Weights of a small image diffusion model.
Data: 45211 training examples, 14.6 epochs.
Rows from block 7, named by matrix and row number. Each number is 500 + 25 x the weight over the matrix's rms, rounded and kept within 0 to 999. All counts start at 0. Numbers have three digits each.
# qkv: attention query, key and value (stacked) (model.blocks.7.attn.qkv.weight, 576x192), inputs 0-95
qkv.292:491508543519513458501527502490517536487479482506504531476534488496475527528494537507476474510492458497519497499481560479480497507498469515534513493479478529503463497469528513443458462514482487497541520532490511542524483511473477529484455480521518499473505508517486481498512462484500552530
qkv.293:479509462511500503462482506528488508503463481473481503511484510474526487486462478528470485527476452489522485450500539472519438516537494449475463542525486486504522498519473512520526511487501467498476446540496525479487436493534490494438466542513492537555505498478535461527520483481496483518
qkv.294:498511511510517526521467522473472520493540456544539492453526542520504518508508496500475530521503490478497478511521519508514510475510474504468546484490490444534483486472497449499521526464449496492504530457493499484505539458444516518515481501514504508494529498507500502472468514495515462492
qkv.295:519453514557480485475482516471494504506497533507505487468488558465500508519498492523533524473510496529491502521523512485515520506496493483553461480489500478489489504506509494514524526480505501516512511528529502491501428495485481487501496479500472511492517525499444508533498466485529522468
qkv.296:506527519501480477509513522492493517507513469467498508521528512544471522471499483498501514539509508459525513550498481512552505497522502491480505462500532471538510543470513470499490521452494509485482475472541491528515488486512517509513518518452490467490493484524479500506494523516498485554
qkv.297:478482470458529487541522501508487515456436518435512502514449514501504497487497519501458493498520515493498496508532497475544535448517503499540466478479504518509522489517466489552518515529503514490499520490521468501517520508554461517550490496478458502488535504471415495499493502466531484465
qkv.298:496538511534524475550518520453511537515480500493494540546502531502509524487497466572492487522511462523538475492472461506540504508501472439513523529509526530525488481483469460518454464485494459504517487534497516533531482473477512527491443419479524486518504510440493465482532504568519523529
qkv.299:528494544519558533501464522474487494511454468581527479490508497465522501523509509526508474480505474551499527470508522479457533452490503531514512474514522495497480501493555488516434458544493454473576536511480475510501536494480522490459535501524555513506526511486537484520488496533494514477
qkv.300:499514505526478530490494533492549493488409486486497523443533523482533528530457477536507508482484424496486487496522464530474507476462515453562501525480491538471515494469493460506514527521502501544551468485507488499486519510508492523523484472513475553525525527467445492530503469480503517546
qkv.301:545517512537468496499492479469485530503504550571484495509519557444508438531483482537498474447489468506561512486511538512486535478522510540502426497536533485491502503436547490476539497482501450487520471505497532484514493550496513503555538455523504534507474505503465529494449497482489453430
qkv.302:499486467519520490485515543490529538471491513516434564461483521530513527511503489489510485498498480541508503504529494503537501548504548501500509478476482510518514498504504512468472484458529475501525513491537481482528506513490463466483495491489467511478464486469439508545518507490490533567
qkv.303:518516533540509493517521514478501525481475468508513491527510496506476480475535492468504478527511503501491500506524541482524460542517482503497527520500488472537501489512476492493500458469470510484494490493541483510494495476475522520504469506524466501443520463521487495453508523522525512532
qkv.304:502530436492539473475466505508463505477527507500502504536455467492489477519478490549472491467470473531515528503497466472461499485498464471524513501509545540533557532498499498492475482524518492471483475502477488519504517484499517488484493478497504480510453519481535473485471513507481521535
qkv.305:524501519487484467485515501510497502475490527557491442493520485448474488470505476518522469481538495542478505502528492507468501528516494502478486523485494501513507511504474511494513517478469500464559503508499512498505491484495509473492493484545522521508495501457512491471501453534489488412
qkv.306:488525527463552476528495503486484441491515490523477498517518502510488506487499501513455490508496489520560512522488517521493487511504494515522511500484510526490479492512508480476500522530496487521461525510486482518504487482506535530528458464488504450509497486479487481491476527541509486558
qkv.307:514495507525525526511537512530521502487507516519506542530497482501493474506464438496491524513540477489549518573514507470494465538508485552490486486502498521535500483493530529477497519494445482465566462472516479554459501492489485496528483501467520514473464509541488513498462528489526507507
qkv.308:523508503468513495495520487504521476511507454528510494535498451479457509516496474502467472501505532517524480489473502499485509514468473479532516490494494571549501536480496511493525476517482495519484516490455491491493477462474481531537498516477512487514470472506505461491495533516499501503
qkv.309:512492483504485500495543465502481481502462525483526471467493512475528493493499539527525495550506476488488456505480500513462443494489547405523499465505476522449514517530500508488482498533523524522542502529512513507495499511535501479517501528456524493517536527488491513549547433508453502556
qkv.310:496479463478526488500473529490495501477520498473493502455561518523521528515518487504503507522518487542473526521526477526565508466475511550494524475502502420502525490519485514482484520468501515493468516438557483556496500502517468485508519488522468519484490498527499488444502510493512470501
qkv.311:493475457509476507459476510491524493526450454475525543466523529501534569504480486488508487561492477496507465537531478515532460516469490522546564475477493529477535517521491479452511525508489470503561496478517511481521493521451500521491498511485521487490522497455451515571495521487533508563
qkv.312:474531498530479461525523497483480452491494549489476475501454499556522470520500472535486488471472519488475526531502486461535475468509492542516480465508491486522494521528470522509535496507515501520491496508504505505532489510530534504565511508504499482478464506514446538470482469460513533446
qkv.313:481502538490525527533513477503506496539509552521458505518475507506499455469509491509471533476515487476527509492493535474481505493526482475513474523488504449484510484475511485474523492501496531499487508500459486504508451500529518502543480463489524540474511522534501489450500503484523480468
qkv.314:487487534545490467506503477505469481533528516490489466512555491500445498492520459481502552503504518487499496502479494503517478511522456491505499486471524510458508467518518509508500479520529510546501531509492494532521508458499480525480467473462478549538506502538552502489484497546519510493
qkv.315:510520500451530518506484556479544494434547460492511498514487521497548520520480499497485516473482503469546533498496509490488500536493517504546457530517534531502554542451494457486493536529500460502513473477463462460490506559525492479494512491543541458528446484499494533483489473465473496503
qkv.316:535530490498481497497508450502477485491436478472472525491500516514515504500529497484512488523503498532503463476496439477508506522503492470560512518491479516500512534531499497482497479498463518505503543504521487459475498482511471508535509504475493494508528508487456467520571513491469529510
qkv.317:520534569502472496531486470514456521514511538516535470557502493510555517493488503509464510483508536494523459486463482474520531492525456475500499544483487488522479493496504535489513482498488485484485461526504480484484461531518520482495519451477502497538521538505515519488520527529507505419
qkv.318:504497497482509455516527502513524510503478489413508500473475527494497512502500535524508550521502518541471477502532505502538511447489473462498533468451479473506501549502455531529523520547484549524473517484544510503528498491566500448500500493486473520523568529477479488486568530508538519534
qkv.319:489489474490521494491558450557457475517528500492518451503470502496523472516478477493511495505491490506505502516470493471449461508474501471498501513515535495489522526510488522491482478561521522486456494485474539463492539465524502534471577539531520522534494517472537470490484507493476551530
qkv.320:490538506538559537471501487501512523486526477494482500503512505508532469517467478496530460550495537514538537529513463501535475498555513538498485492525525476507525487457505487506492503486520487464561500480467492510479506491433496463481523489497500481524504514547554527503443489516491472443
qkv.321:487488466468507517455530510532479467464528502533511472485505504498537482505491486484483462491498495490478495508475500525470497466465498472537490473472484469466512518527467528479493512533550500551506481465491521510505524527444479518469565559492503460505516497527526509476490497485453523481
qkv.322:497507485479543496478510506465503503503516510468498531493499439573508504485484523483514497548491490462502536504516504504515495516510509476524559433513468519516499489519474499467478487444494499522508497504527518509492529483473475496507518551507525487508513517495488511529477511480505522568
qkv.323:534521511466490509507511460512511485509581515539483453520492461516504449488481497509491498481487552495507519466518516538464506492489539483504501476528537515493490522501485540519464497501475515511479528457495447442514494480493549496479531469501500494517477499507567485467496506493463480476
qkv.324:562469501548516532483496472524502499474485493578474526479494493504512502523459464514501448479470497488480505499492466496489493531503499508517514513497489524512516485497499496525486512497499504514514487487482504524490491516481543495506537484488505550496528525494517526472511505518518502421
qkv.325:489517497519502528515497479497499483459500498519492460555494507541526506449472508513511508513498497477500482489456498452489482463491524500467496552503532477505507487496525467485480516498498503500539446528498518499463500492503448506504544457502487480523512499495520490463518515491482478468
qkv.326:501519490485483506512511501498476532525513520481515497457479494519483482503494526504454510483457498475516471493522547498520492450472514472472496487473492500503488515492548501457562539506499506466457478496499538476479488488536492531537480482519486489488462553502477481517509546506551476512
qkv.327:500521492468497507530523466497527470493496488449523513481509474470546480514500510478504471483461440499468538479518534494473514504542490517499485466488493576461500503453502533489510469501522512436539531515457501522531521499522513506537513513476490530512496524469506529541460472487487513508
qkv.328:476527487521538515510506481487502514510512516492487481516475509498530496535484483491477451510519539515533543540481502489524529518494517553496482514517544549516472482485533505523497494483480479530529514473422478525526494494464525487510491520516549537453497508560526514493493529530534474478
qkv.329:516509553505521514500507473470483508523493523474489532495522496495446453513507451502476484505527513488511506506450500472494510509504468525456469482485495527515419534442504530513528494499441437490454479474468482485469444514531531522565510487477521491485490503529485484466487536486519523466
qkv.330:539482543490536447517473461503546559529421501520484491436502492483476502495491519464502482499491499552482471474526450570450524515488511492511515500499512575502491520507491453568523476549488513498583523527491516494476531541504526510518498502507505522502536508468484498552493471563514505550
qkv.331:510494481467487478514476503517490539501487564447497483493478513537471495469529501521508517494514512495529492464516534496504506479504500532467519492482486461508548477462559488506533534508495511498484486513546518506495467475531565496503493490520493496495532493539442499544460471492517471466
qkv.332:482486491515524468478496472520500496475485532486468441436505503529489544484508459521514481511519513485504470474495503480503454499452537491501539498492486534493513495505479515499505517518498504492539444547542502500508501489483522546492507512504474472443518505449519526537525480528498489525
qkv.333:474513531504493513435515522546473520469558517506509483570500465514522496489476470514471508505517486511521539512471510461480469496540484468478458511518517461537504473481493461523528517515477483416511531498497489475457486476462478486546514480523529515533498544527517509438473526503544487473
qkv.334:508547537492497479471511481502506519497571487545519505521532484523513516527490479474575487467509516492526505508493492515469504490468473481483496486495510489472508471485475494507493483477519540450485500562483530513516479505468532529462501477475516484536527523472552474462462505514469469498
qkv.335:500494506521480519509483467502497498489565536527529493536502486484495487448447440545474492451467499478511491496471532430482501528535525485470440476521535480462478512498517534490543491534477498475491509553473489525516494549468548541508491474476549530519454554506507497475457522504488492446
qkv.336:507495495511534481498520492520497477516459544515494490493499558519511504464504507488516467474505489502491513494471478482521525515527525534495544517520451517490516455455514501494498470475494470486535478515493460517458485527501569538500525512530497512515470505546515523494469508473523494461
qkv.337:516461509505529551481514557485515492539468478529510513483539499561528543489523518486530541509502520465509501544539512503499483499484531488509517456490495548475509508490518504448481466486496521497513490496509465527524489522436480516510523516440465508450478525483532481499506474465524494585
qkv.338:509472520483490496508474494481483528510558477550512497481502480496454474535500493479456533469494501496503492485472515480502527474486471522508488471502503482489440483489526524525463466451485542512460538450498509498534481498487498534568464559483498490476524528521530481513496527508465537490
qkv.339:501509517504495561538505504465471514553444489508510508461508499488482495513497498486493504471454486498494527473462464501503499508529494476523523493506522546460487473519527495509478428524493492489497508532508489462494480491481509502474466472478479511519504510472503490526491469510493484539
qkv.340:521462491536514475533487476535518480494455541446482504508520483520441497515563507546535494517509492516517509483468454483533511491522495562472504506497509502507500467500529502543514525548477509497477490505514516539494492516527527496515503506500487518464494484530517518489543474461520476504
qkv.341:501494512527497475514525477514485528534480537521513529518508558500486531481493475488494485471478467519566503517520515490511553559522525505490525481519486507518474454476506524482473485483485444493549462498494487521458492526460516491546471486498481539444482497497473525536472501484518484479
qkv.342:516528512545537483515515533440531498498502437529513478544526524516531497470540502489521524464530507489516497548494481527497465501509494532481543495507506500530507495514490446548463499505495518489528467468500501479426496505446519488474498440506492493454507489505554517497503500540517434497
qkv.343:485516558517491496471498524514491533452531505522495485450466492484480476488503518479497499461485490546530516469487487507481509525475475504492490541529498504469477495529466472531482521497506474480496489483497468500533511521521494472486497474539501479508527508488479497525502492490492508413
qkv.344:504497522481493482477477512509484496494543550574455509517542498503496534518525470544529536468477503517502486464465514480518493510507477533451483520490499438539496472520495473539531498480446481499502489517478523501491493515504560507474522469496502530511502492525520513502470513478503501445
qkv.345:462495511500490443487467549471554512470579468563501457516481497522479487477510495432505522487498507500491470456499586531491526503443468526478555521510500481480532526538523475568453479488490527502451513473520473500457499484463490467428496497524507469478545505533524475518539493540500494482
qkv.346:499491529524474496483462477490496520473479498508505518510513496536510478538509509520522450490485481481519542491506507477441462537506532535482497499529558533473463438467561487493509529475487485514517520502482497492506544499493538542525501464502517500514482515496528531488478485494518501512
qkv.347:498506506468451503482482531471523480487528521491510498430491464548461503467518514489487521578515488481479455506473557532504459490472489498502568506476478467504489527517508458512507500489525521513460483478555475482511532500484488488494509480483481454446498500494495500487516488480509510495
qkv.348:530467505546470474466477503544509435519507505516519524522479557510474502509537501478542504524534489510523501451474496545464551485497477489463527513499471531522496495507496546503451503515473515471502485509484504500495528516506541488490537465505503530532492512486472456531470515526503508438
qkv.349:541492464484490463448498507521491566481454515460471510480484516480502519511494487510488483530503486467514460518526496511511505464511465449485480552495458530476504511541504521473538502531513500466502505516517482507501499506528510488499492525465484505518492484454458507550529499494515535498
qkv.350:490502527506472480504494490526461494495539493515498493511511470470492489478485549513512527500504479501453509498471501467505510461528488513487502498509527499497488516509553492461513493483510527513485538505488495484477489502487533483484496533492542499559479547489494475499514479477446493540
qkv.351:485527481502456544543532471488524514503537507537518518576505493506518451526485501463546491504485457505509542509510535460411495490512476464486486498542536509531518491478538540499492468531490491491467532524459482487482543468474497498497501496500492493508497492480545484493471494518475483511
qkv.352:518498488524504486490515519444496553518513433489468490544506500469513466496505499482438483482520478496510502511500557480501491493485489507458504486479494486478470502499519496487491474519490466522467455521518510488478472516521530491516476506502532486500494489501524472462503493501497496523
qkv.353:483516497527495536505488495531445450518484508448482533454514555488503524516501521537496481480487453481470497488473492445550559498577490524489506496480478488534415513449490510425501483503478478500491527493533502530494488520538483516520514531503531545509469533504452477521516508500461483479
qkv.354:500491528497521483492507502497536516518478470497521501472492528493477513494502500511477523520508535535510509508522491508513522491462514490566543486469493573496488512504490531536493489506490509513504495505541526498485485508512455521502498510513502505528543478486457479475479478507499523538
qkv.355:496494517505420503423501548516505501543533487540474480465531495503551561492513512484502516523511485477504485465530494513511473460441491488519539520497480497447520522564504500522518492517510538545479526499507552496472475469515480523489487524508467465512540518493494522513511525480499516509
qkv.356:482554508488486489482501480487468481538516511577500505547527442509486499447505452485496501495555486513504519540484544490510476519487469540472468514487536463492480490529551502428528504504461491476482475486537511484489487473483495476529465497526486506508490521483510485481524500508489472482
qkv.357:496517531515479491483508540527554531481449441531491464515500528543500539517495494544516516480509495547526500474543476512477475508480533488515531539472497538476515492513449493521442505506526503520487527494488463457477542516503485503467498478500487516493539500448491489508508509522554512523
qkv.358:520486476506503483488499507518487550484509514570509485499537513481472480568522524492526517507508448492506476454522491518528394505530466472509515583463498483495497485532501485548474489541506514531484505504543526438491529513519477497499441518462515515507519504480523490487497503502557485534
qkv.359:483499538488509524513492512473484474510509515517528449542523477461515485488499501503461496475483566471489484522453465503464497500457441480497450538519542459502477485456522532478486490495499471494485493447466459526528505496499527482558500460506548513516517526517495509466502502487488545455
qkv.360:515487518490503456512465505500520527530538479570498479483523453538481507482490512492527543490521447467560447475506540481459492489493497495494537510495559486512502525575468513474523462508478513482510520519500514489527511489485522532487460544533481493526511479479546488475516506527492549524
qkv.361:490476482495545525505530507477492496513495511500460510516542480467480474509489478548474480487507491516499483545469502492517463520530459490530463507499467446455459494522479535440488508557468511504536485526534496465506484507521493522575477494471547501521538492501486507490496536498469527505
qkv.362:473514499532492529513510527491473512476430557509480541515529525491517458518504482548478444442494479498503534487480442493483552578559543472474439491511471462526534465475484478499515508477524500464556494513497483488480478523497460465508494454498487524519498486491470521521450491510487481451
qkv.363:541505493493476518471544502521492513495457518449475527456536554468550546511477510526508495522500516504518482525504444516503491476454452467567543497450450525512467497466461516483512490488502491496508481478536538518480529519503509500519536540504474492499501500497450508561534499457525524507
qkv.364:466475485546511522499475489486485489456542503523487509426528473527527524514502466522496518479510440510543548507514538503459461523503511516487520474524520572490544475458544501490471501522471513528548491516502524459515521537476528506501538475483484500468495533488493505537498457536543516566
qkv.365:467504522478513533479474523464487510469523434554496479523544466472531430499483463470516496495490500479535513483510516501470512482497487478474446455503526481502529529511499487501510478483552502477496491496490488467484472523465446499515512539545525482531520501472500488511511532491456491495
qkv.366:509494488528454488514507490519503475474466553518498490519474522538472496489504475510521468486497488531537471485532424519494522533490530480499503540512506531516520469495506512535490518477515515522526495488503506508493506492474521525488484500478500534506520511477510508493477483482555490485
qkv.367:514551546484528503494487513455541537513552460551517502566498450488525469509499462515539479514493554509529521494461542502465497535473476530470492484516513463507492470509516517515514465483452505475492539481452476463483514508472499469493495466477521513508496447512524528464456533536534493498
qkv.368:455501501526512476506492488509486501486495517558524571526526511493487500470423473499543511460490513501506482486473464519543511519546509533463460510530492466528470495538508532425530496467500452490542499520501521500496473528447521496513487468500555497494464489469473495532450498500469427482
qkv.369:472511478487457527461529506481457495468593493509532522570500502499522465499475527477487462466490516493520497500485536483457530498489478467513451498493566521482531481471495472500519483514508480459486491531450474486474500507469486511505511495508544499476489524497536486494489475508487493491
qkv.370:503472535519476504505476504546531522500483535534523474520515537542499510541520496515456530500537512481497453442462516502496523487505486520481519522524464496503464479476512458471509474475403507533491513550528514509517499493538542517499477479504490546487530522521469514510512480497492534465
qkv.371:518528486469502515469529490525520459494517456495511510541503513518457464460507459493485418523498544534515490494512519487468519498451527492478495485513503517484513546515484486514490504468501512500480467520465469493483483470502486499470539520541518530530490491522534482496469504527494518495
qkv.372:453497452504531493513492526466486523529462479467475516473501485486510520512513526514504472540500483488502466490507486475508519521512512484505485522489547469467498506515496521446554495497523503481525501450519490488530520522514465498510435487476484482515509520470509463511493530484555498499
qkv.373:497498521470568480497497484490534531502504440517510503478495455505486486479519517450518502505508527538516497470478506527487504456484527515507547460495534559469539516492511498564467468527505515519497483471524477474475513498485525522473479520541491461480532505467491510489484485519499507541
qkv.374:483528521496500470536483507489506557517511464473492495486518468491494527518487509511521536488543536500487458535476492518511519454490479518466538542481480498524482488511537490508523543482479527527467501495522508514502493458503494530498470479462477527509539469527514481499477520554517541522
qkv.375:508488507496512440520509442525502527549434498437535482541479469502477470513510523501525514527471504502490471512496491529442538510512444458507528501457483544452461492508473523514506501525489487533487503527485526499494514505491579530518476569456486523509519477506521486477514499511490555497
qkv.376:444505482524468515516503516491468535532528521487488464484477486490492455556481482500491491474478507502487513456458543460434490497511484517459479480508482466517465520529532491509538500515497497483446504499475496483493473510504517509503516510519494503484466505557495496449520540533484488448
qkv.377:510499524506531492504468500480526504489519478502508481485489495510500486506503503435505482494515532484475529532494541503534497502498510525512491484483518477517500499449543470486529528482496487459497507442515514464496474508498479462530499523516549474501496497551495478447492519452510542470
qkv.378:474489510484491486463517517538501464531496532548510504544520438442522489489484537513479494498483483466510520523532478449470518469499472481505472509535517543473502552478472518488502484487486521490535507501500506523490482493488486519497537489525503488528493506459507491485528506509468511484
qkv.379:507481470526544472490460471515489472492485499531505506476534496500431499541500478501515537491515470513470482494524478539512487513501469474542517511481510492502517480512476503503468490529472464528510522482502529486516496492510489517487511499470517550519488474428513511543486494487520517464
qkv.380:501529503482475496500474478503470507527500534527498501508484521457503481503447501519500489506493519495515473491508500491478519490502519450476428473497520439467508485520486492497505510485540525478487518531475535469472506512509452496514508482492508490500489485533523517498481491500455475432
qkv.381:462493496500497516496484532492474506505425472493532519445492532500525528527530518518482499484482498543472494487517482497495524495520500496494490511459506554514541520485489499477483497468497503529569538516479479493500513507506506530486493487450519507507539570489507513514516470453503502559
qkv.382:480516538505475493490497522495479511518480525492494500480520510510540515509461475470509512496530510499497493477466528494488525476507486482520531508502494529469476500515502511500517462498503483519487496476505493479461492495485528519491510525486474521500498479483474454529545511518505514504
qkv.383:520479456510513501518489521448517486464466527440506529514455554512525521553502523521494508477512499545466516521491522519517519513513524552506461476482495465539486457480563473505493570483505473498458517488510473557509495519521506510510483527454500523519517509536490558525509517502492466514
qkv.384:532508504557532502504525487508483485493469536495501479552499494504483504500485484490511527504521496466505495499449520465461482511521530478500500461513472524502472483453532486514541497495537474495530480506497509498500465477485504515531483525512453519499507513511532531510512501519529475471
qkv.385:526496507490517468495486508494499492494467501496505533501571489464517510455492453466517443494466504467555464550480525478566519526536493487519535445514505515496531505484500515490492508471514460502525494491522476524522414500524503499532478542471497514502482501471518514537485498469476483494
qkv.386:488479468520505486537483460531508497481554502473480534528496435507525503458524535500482526524519496528488484526509522474513477483483525471506488496490528522517478524481476505473474527483463522504466521520493485533520455487507510470516509538474539515498472487481489507463561519520486533500
qkv.387:511475478487493506499514516460507472523525489520522458480471468484494510513518506522530505521498487456441529488489505507451531513526470484476492492497495465509499534507519467464473505514467537491466496525505512519539535481467522469467520500528530509502536478506464511486493517552516513509
qkv.388:508488480518489498472513532518485505518504417519493504516471531494517505470512496503507505512505511512475525491470505480488481512517515550494493491477488482494497510508509515464483486495491483503507488486434470493501515486514445499488546494514524516526511483504488521489527509482505514484
qkv.389:477489492533467488518500504480484492536500516475536471511498487495511484479506480464510513522458482497462521532495537512517482491487505489486463504505499526537476484515515506474513487509498523482487501471526502529486492512528509497521486481553507486464506459481479506506513507537521523508
qkv.390:523495510519558493480471483491455474544492493499496542538528515484543490512522489489549512487460527480483476511507505502487519486507507502511504495501508486528501479503505490458504506476512514488497501490519511505545511495519480525562524552472469519503497511532501539525500496454489496509
qkv.391:487475515489493468485525503512465467506503525485545499480505512448529488477487520478516483512517508471485515533485465493489500474492508469489507500510512518501465532476491480473492471516476546541511512537532490488508521556509448486501503492566489513514495444508494506471492483512498536518
qkv.392:480492481519514509499457507491522568483471467458476484537482512490494517528466477463479491518513495520532482475534502502528459505475490481503481482509452518500499490498504485469486479490517443488506464525502494528480517473467565478497439492561529497479482524478508471518466508529541466521
qkv.393:539483484508528496476510510474489490498491489493504525496507476526507545497513491496457476530533509497492484536517543479477509505517495503512526523463494500502482462500497496440497524518519489518516498518508543500497503515494535499507524529520476511505467517543499539493539485470474482505
qkv.394:518449473500526502469492518529502486475524540527502492468517514465532498515530499545502504506473502453515495579518528547488440540524512488467511479485470513465542481484466475496509511464500490496489511512460471526462514535498499470508510485519512522516478535495499519516477530539527515489
qkv.395:465462481530498477454529475493495493475441466480472456524504463468470468476492528495547476491526532485545501508493428518532499510497507461514499507468514493528506492553477505481468524467492501486504518521473536448484503482493493491511496470517493484504461527507539517476492538504473479534
qkv.396:518514494513541498516463468506511465530483495495542547476523512535534494502528500507507497484523511484517505527454486498480492504535505480481506465495434512534489489497449545486517502517518500517476490498519486502502508510505486523535513522522487483516479482526507528529493512501572478484
qkv.397:515494483494510490485508486455498538533501452529475486532502459484507523495477508475522500503485502493514459466496514502519469510509494519512455527475508499532518476493486526527469523507488495470492478514525516538529512543498523502496473506528481532523474496478503501500483496483513508516
qkv.398:479521495493483480502504509494461446492514477505493557481521510496478494503490441484512483500490478542557487508491474481522496486541513516493521491524475503522515483498539511465516450472503517492491518470480516474516472486486514524529544535509528498497498489519495546482526505463536487497
qkv.399:483528524494489522556503496498493512470513496467553509566491493470502493485484484514497478503490499513455505525501477533506451493496482472483497491475492486505481517521507499490547490516485482512516510499500523517518463508515454484480480482522517496506452520489515495499514458512494529470
qkv.400:488515511421452494495530542542465520524505488487530484489481468461528481504461532510514517465512517520490509472491494465489506467478501490494522522510512505473518517487464508461505491516489475495495510514522509504503429522546506488497493521529536519485515501492501519518529490518475510526
qkv.401:521526479517495512525452489526510464507509499486481513512471515478551487486491480490503493525477484464514495537492474509523478450529506477473496471485465510504539472510455478529515478501505497490487493557551490506484490493515499493480448488529490507512505490474488491559471489438522496504
qkv.402:446501485481509528511535511498492502450521522506464485491517514536462498502496542515487540492531509479492525508511499547531547543493517521499511543465508479500506497533520481453502515516525531484500526462502483489517524494497474450495500469515499500463524492541521506453483488520474512509
qkv.403:511505501505514480522523550519486513497524477490507455520480489518493496496493484490515494478505521497506518457512527524490536490485459573474513511528522487487482469486470529515493489514534495491457514514516488528462525477504538529533507475456512482490543512522502544480515498553473464494
qkv.404:479499502465505544519529514487506493524492498518504528519488471529479500481485502484469509505517468529459516477519459531518509550458533534495504538516482465490482493520518499514512496523474506499475555548497492480485465484511544505480522470475513516470498501489483488461514551493475516524
qkv.405:540457510514476487518522536483492457525529520501514520466467506515502488516499511454503491486473506499455525501447503503483557515477524490497516458516512469480498510480523516500487463503486546495542503475467517466515529513488495479492545534448479530545491453486503502476511511492510501500
qkv.406:535502504531480489514487491498473508503513530497508503485481496480516522492514500490537481470503478490482467527500474523462536492501475484490503473513507530481458501496500501498468470521505497490494531473500474519506490510512543544471484521475553470505489503530529474507542469475514504480
qkv.407:459487516494454520496533519560494535491508529492512523503510517481471489492459504501455521513515490479481513513552500504521500486505491457482487527527501474483519499498489446537502513562516493505488487528515456466443525493535494469483477442466522492527516493482505518514509496487452502493
qkv.408:488464460516486454512510499496488527485481487509467514497500491527538485493496521539523490464487484534511508504443520475485501480521490483508518498535530482490526516472483482521486496486532480522465487505530489492502430497494512431509464490466515514522505531506540495506514466462475494504
qkv.409:489493465494512478475476495450497460490498493502512538465511474507508538493493511501526488484493534477548481567508493562500466476564477486495480478502505481505468501466484540460521507483458488501523498547504485468476511481517475481492495512499581506509502515498457515511488533496495530468
qkv.410:486477483513490483497547513522519514490510525479498534480479486477517499507493525473495518490558460522483478523538518501500488511493493508525471508501490521449492474488447511481490506495482514480476484510484486519525469471489472494481446475537545476442519526525476521498545521487485506500
qkv.411:518513526506473510510468520494509513535499493475517497521469474548495495508499503511473523517508486506482531515471469460481482505481515513504460516501488485465508521516479517498472511490492499516470499521482516480505515526492464485496478475497541492498514465483488447494509532519519506464
qkv.412:520485472517498507477490497475473489527509505505542478505484513490536486503507500502460502515484515477571495533530451485509466509496515460510464498503528466508507527521478466435479494465491481505495481497497493540512523481513492479511492539498548523540497468522497512531448512489561476503
qkv.413:529489514481543495486536476452514518479490522460517497516480501537519501473487495508466493505472491523473492499493487481505519521513510544497481506506505493497503483496475506516464490496530511472509504505492492517504491505527549490499444467519500516489483492481488501484474464515476492517
qkv.414:460508514489492504502492501505522495496486491505513491503492476484503475487458512481523483475479513515500522511492507498522498473464497462544503509497524498489515489541496452520501485512537495497493459512510497486530521486504482517481425492469478524524555497489501452467473467516492509470
qkv.415:490485481536493528501470497515482536491469500498506500533532510491481549490480512517503485460508535495548512544518504492480496492509498459529511476503495492452480512513494493495492479522500499481509434492486466484494484468515479511487515509500505501508483537499478483495515476459469533521
qkv.416:456490475472521538527484473501531505504513513505456478499489464490470493445457492494478510519538483482494503497470427502487556488436522471470483513493512470466508509527488502468522495512490528505492487533455486516530467488510488491506513489502520488491516522520498480494495538491482460543
qkv.417:508527456515501534482500487489516525524528482464469506525489494499500503489515508492511508518477469504487471519490484515492470524514519499513460458473500499520530513480474506517481491517492469502505453486517503496521505485511535542502468522510469464515499462496505477486523460492551477503
qkv.418:495503477453494513500491500491466471504487484477465495514486508475495499471494481501539472466536500534562495485519497504523518513499477513520505497485532507468473532531531545444503479478517484500496493464496532498491468517492506492488502501485491509524478490510512491497481470527495533515
qkv.419:531453475481456498498473491491473501491496477531519512480538515498479511531488501511510482494540457550509517544512498446487516487532494513518573465493485476467481503486514546455475482480492494502474459483521517512545513505466498509467558499471530518504516523496499508499500440486485528493
qkv.420:525521510472529537506508517499518504490475519497494515520515499536484537485460466466512540557468434511505481462519518507502513534478526515482476522507504482488537488526534469500512497492540494518476538490500526541521506511537524539510491486496479490514535518528480510491476487517540527496
qkv.421:528478525493517513485536486502514525528484472499478496474494506455477501480536495494502514498530505540503503459512502534526479527481492529468506511491512505507501511506525512552498480475508436534529487517547525500489458521469538516498469525533487457483473473535491520479488507518507478480
qkv.422:479468490521486517462502519535459507481531498477508483516471487473453506515501501527530508511473500501487490473489490517522493489480529517516477514481522477517483513510468492483483493482549491512542482484509509475482488482511495523536489487509492505523514490506500462511490490498491492509
qkv.423:507486515516512522492486511520521458475507534480494527482499518485496535490490514540515510512503501462480544515503462472501520510529512503492523514491499475538528511527505484541518551483508492549459514489505501463495526512529453515475504484491457451512471511496529472477508471486504460495
qkv.424:491480492491516509512467505472510511455500470536501474534530466497554491521524440512484498462504493496532512484473497495470507506509493490511505472506509463521513479476469500539528501507487462475474504530491493513459540460505488500423485470485469494513501494535505471512501499450488504491
qkv.425:513496477488487478513493538486464514495511512530526516522464519521544494501503497514474538570531504513503486493518531516481519479508487521527468490461472494492496503506495509478492501511470499518474462506461528504518502506507522517513499514486511491483501520516492506520544480511511509505
qkv.426:508507474508491496504512541513504503513497506508532511513511475495484507489501509521505491513515513515475495526503483498503509541513506485529493522518553472490481518525462463514472514476503531496460448469498507473516532500480508444495492481495489526468514529507491542490495485509481503505
qkv.427:495472488500468504540526515494511514529497493509543510474515458498503468466490509501516465529537515529482495526486499473485499503503493508498498504527506454496488503489504488480545526490486523542506452509494530503500519471492437489477515488498546491505491473492488440501528510463518521487
qkv.428:523544458492495441489519493508517504501511483463517468499505489497532483499493486512506529531526495479472551487461482501503507494482469488480480531511503508526466489495450492487479485520513553521487452502492502510483541513512501487532511501520518514527507497547504495506508511543465494498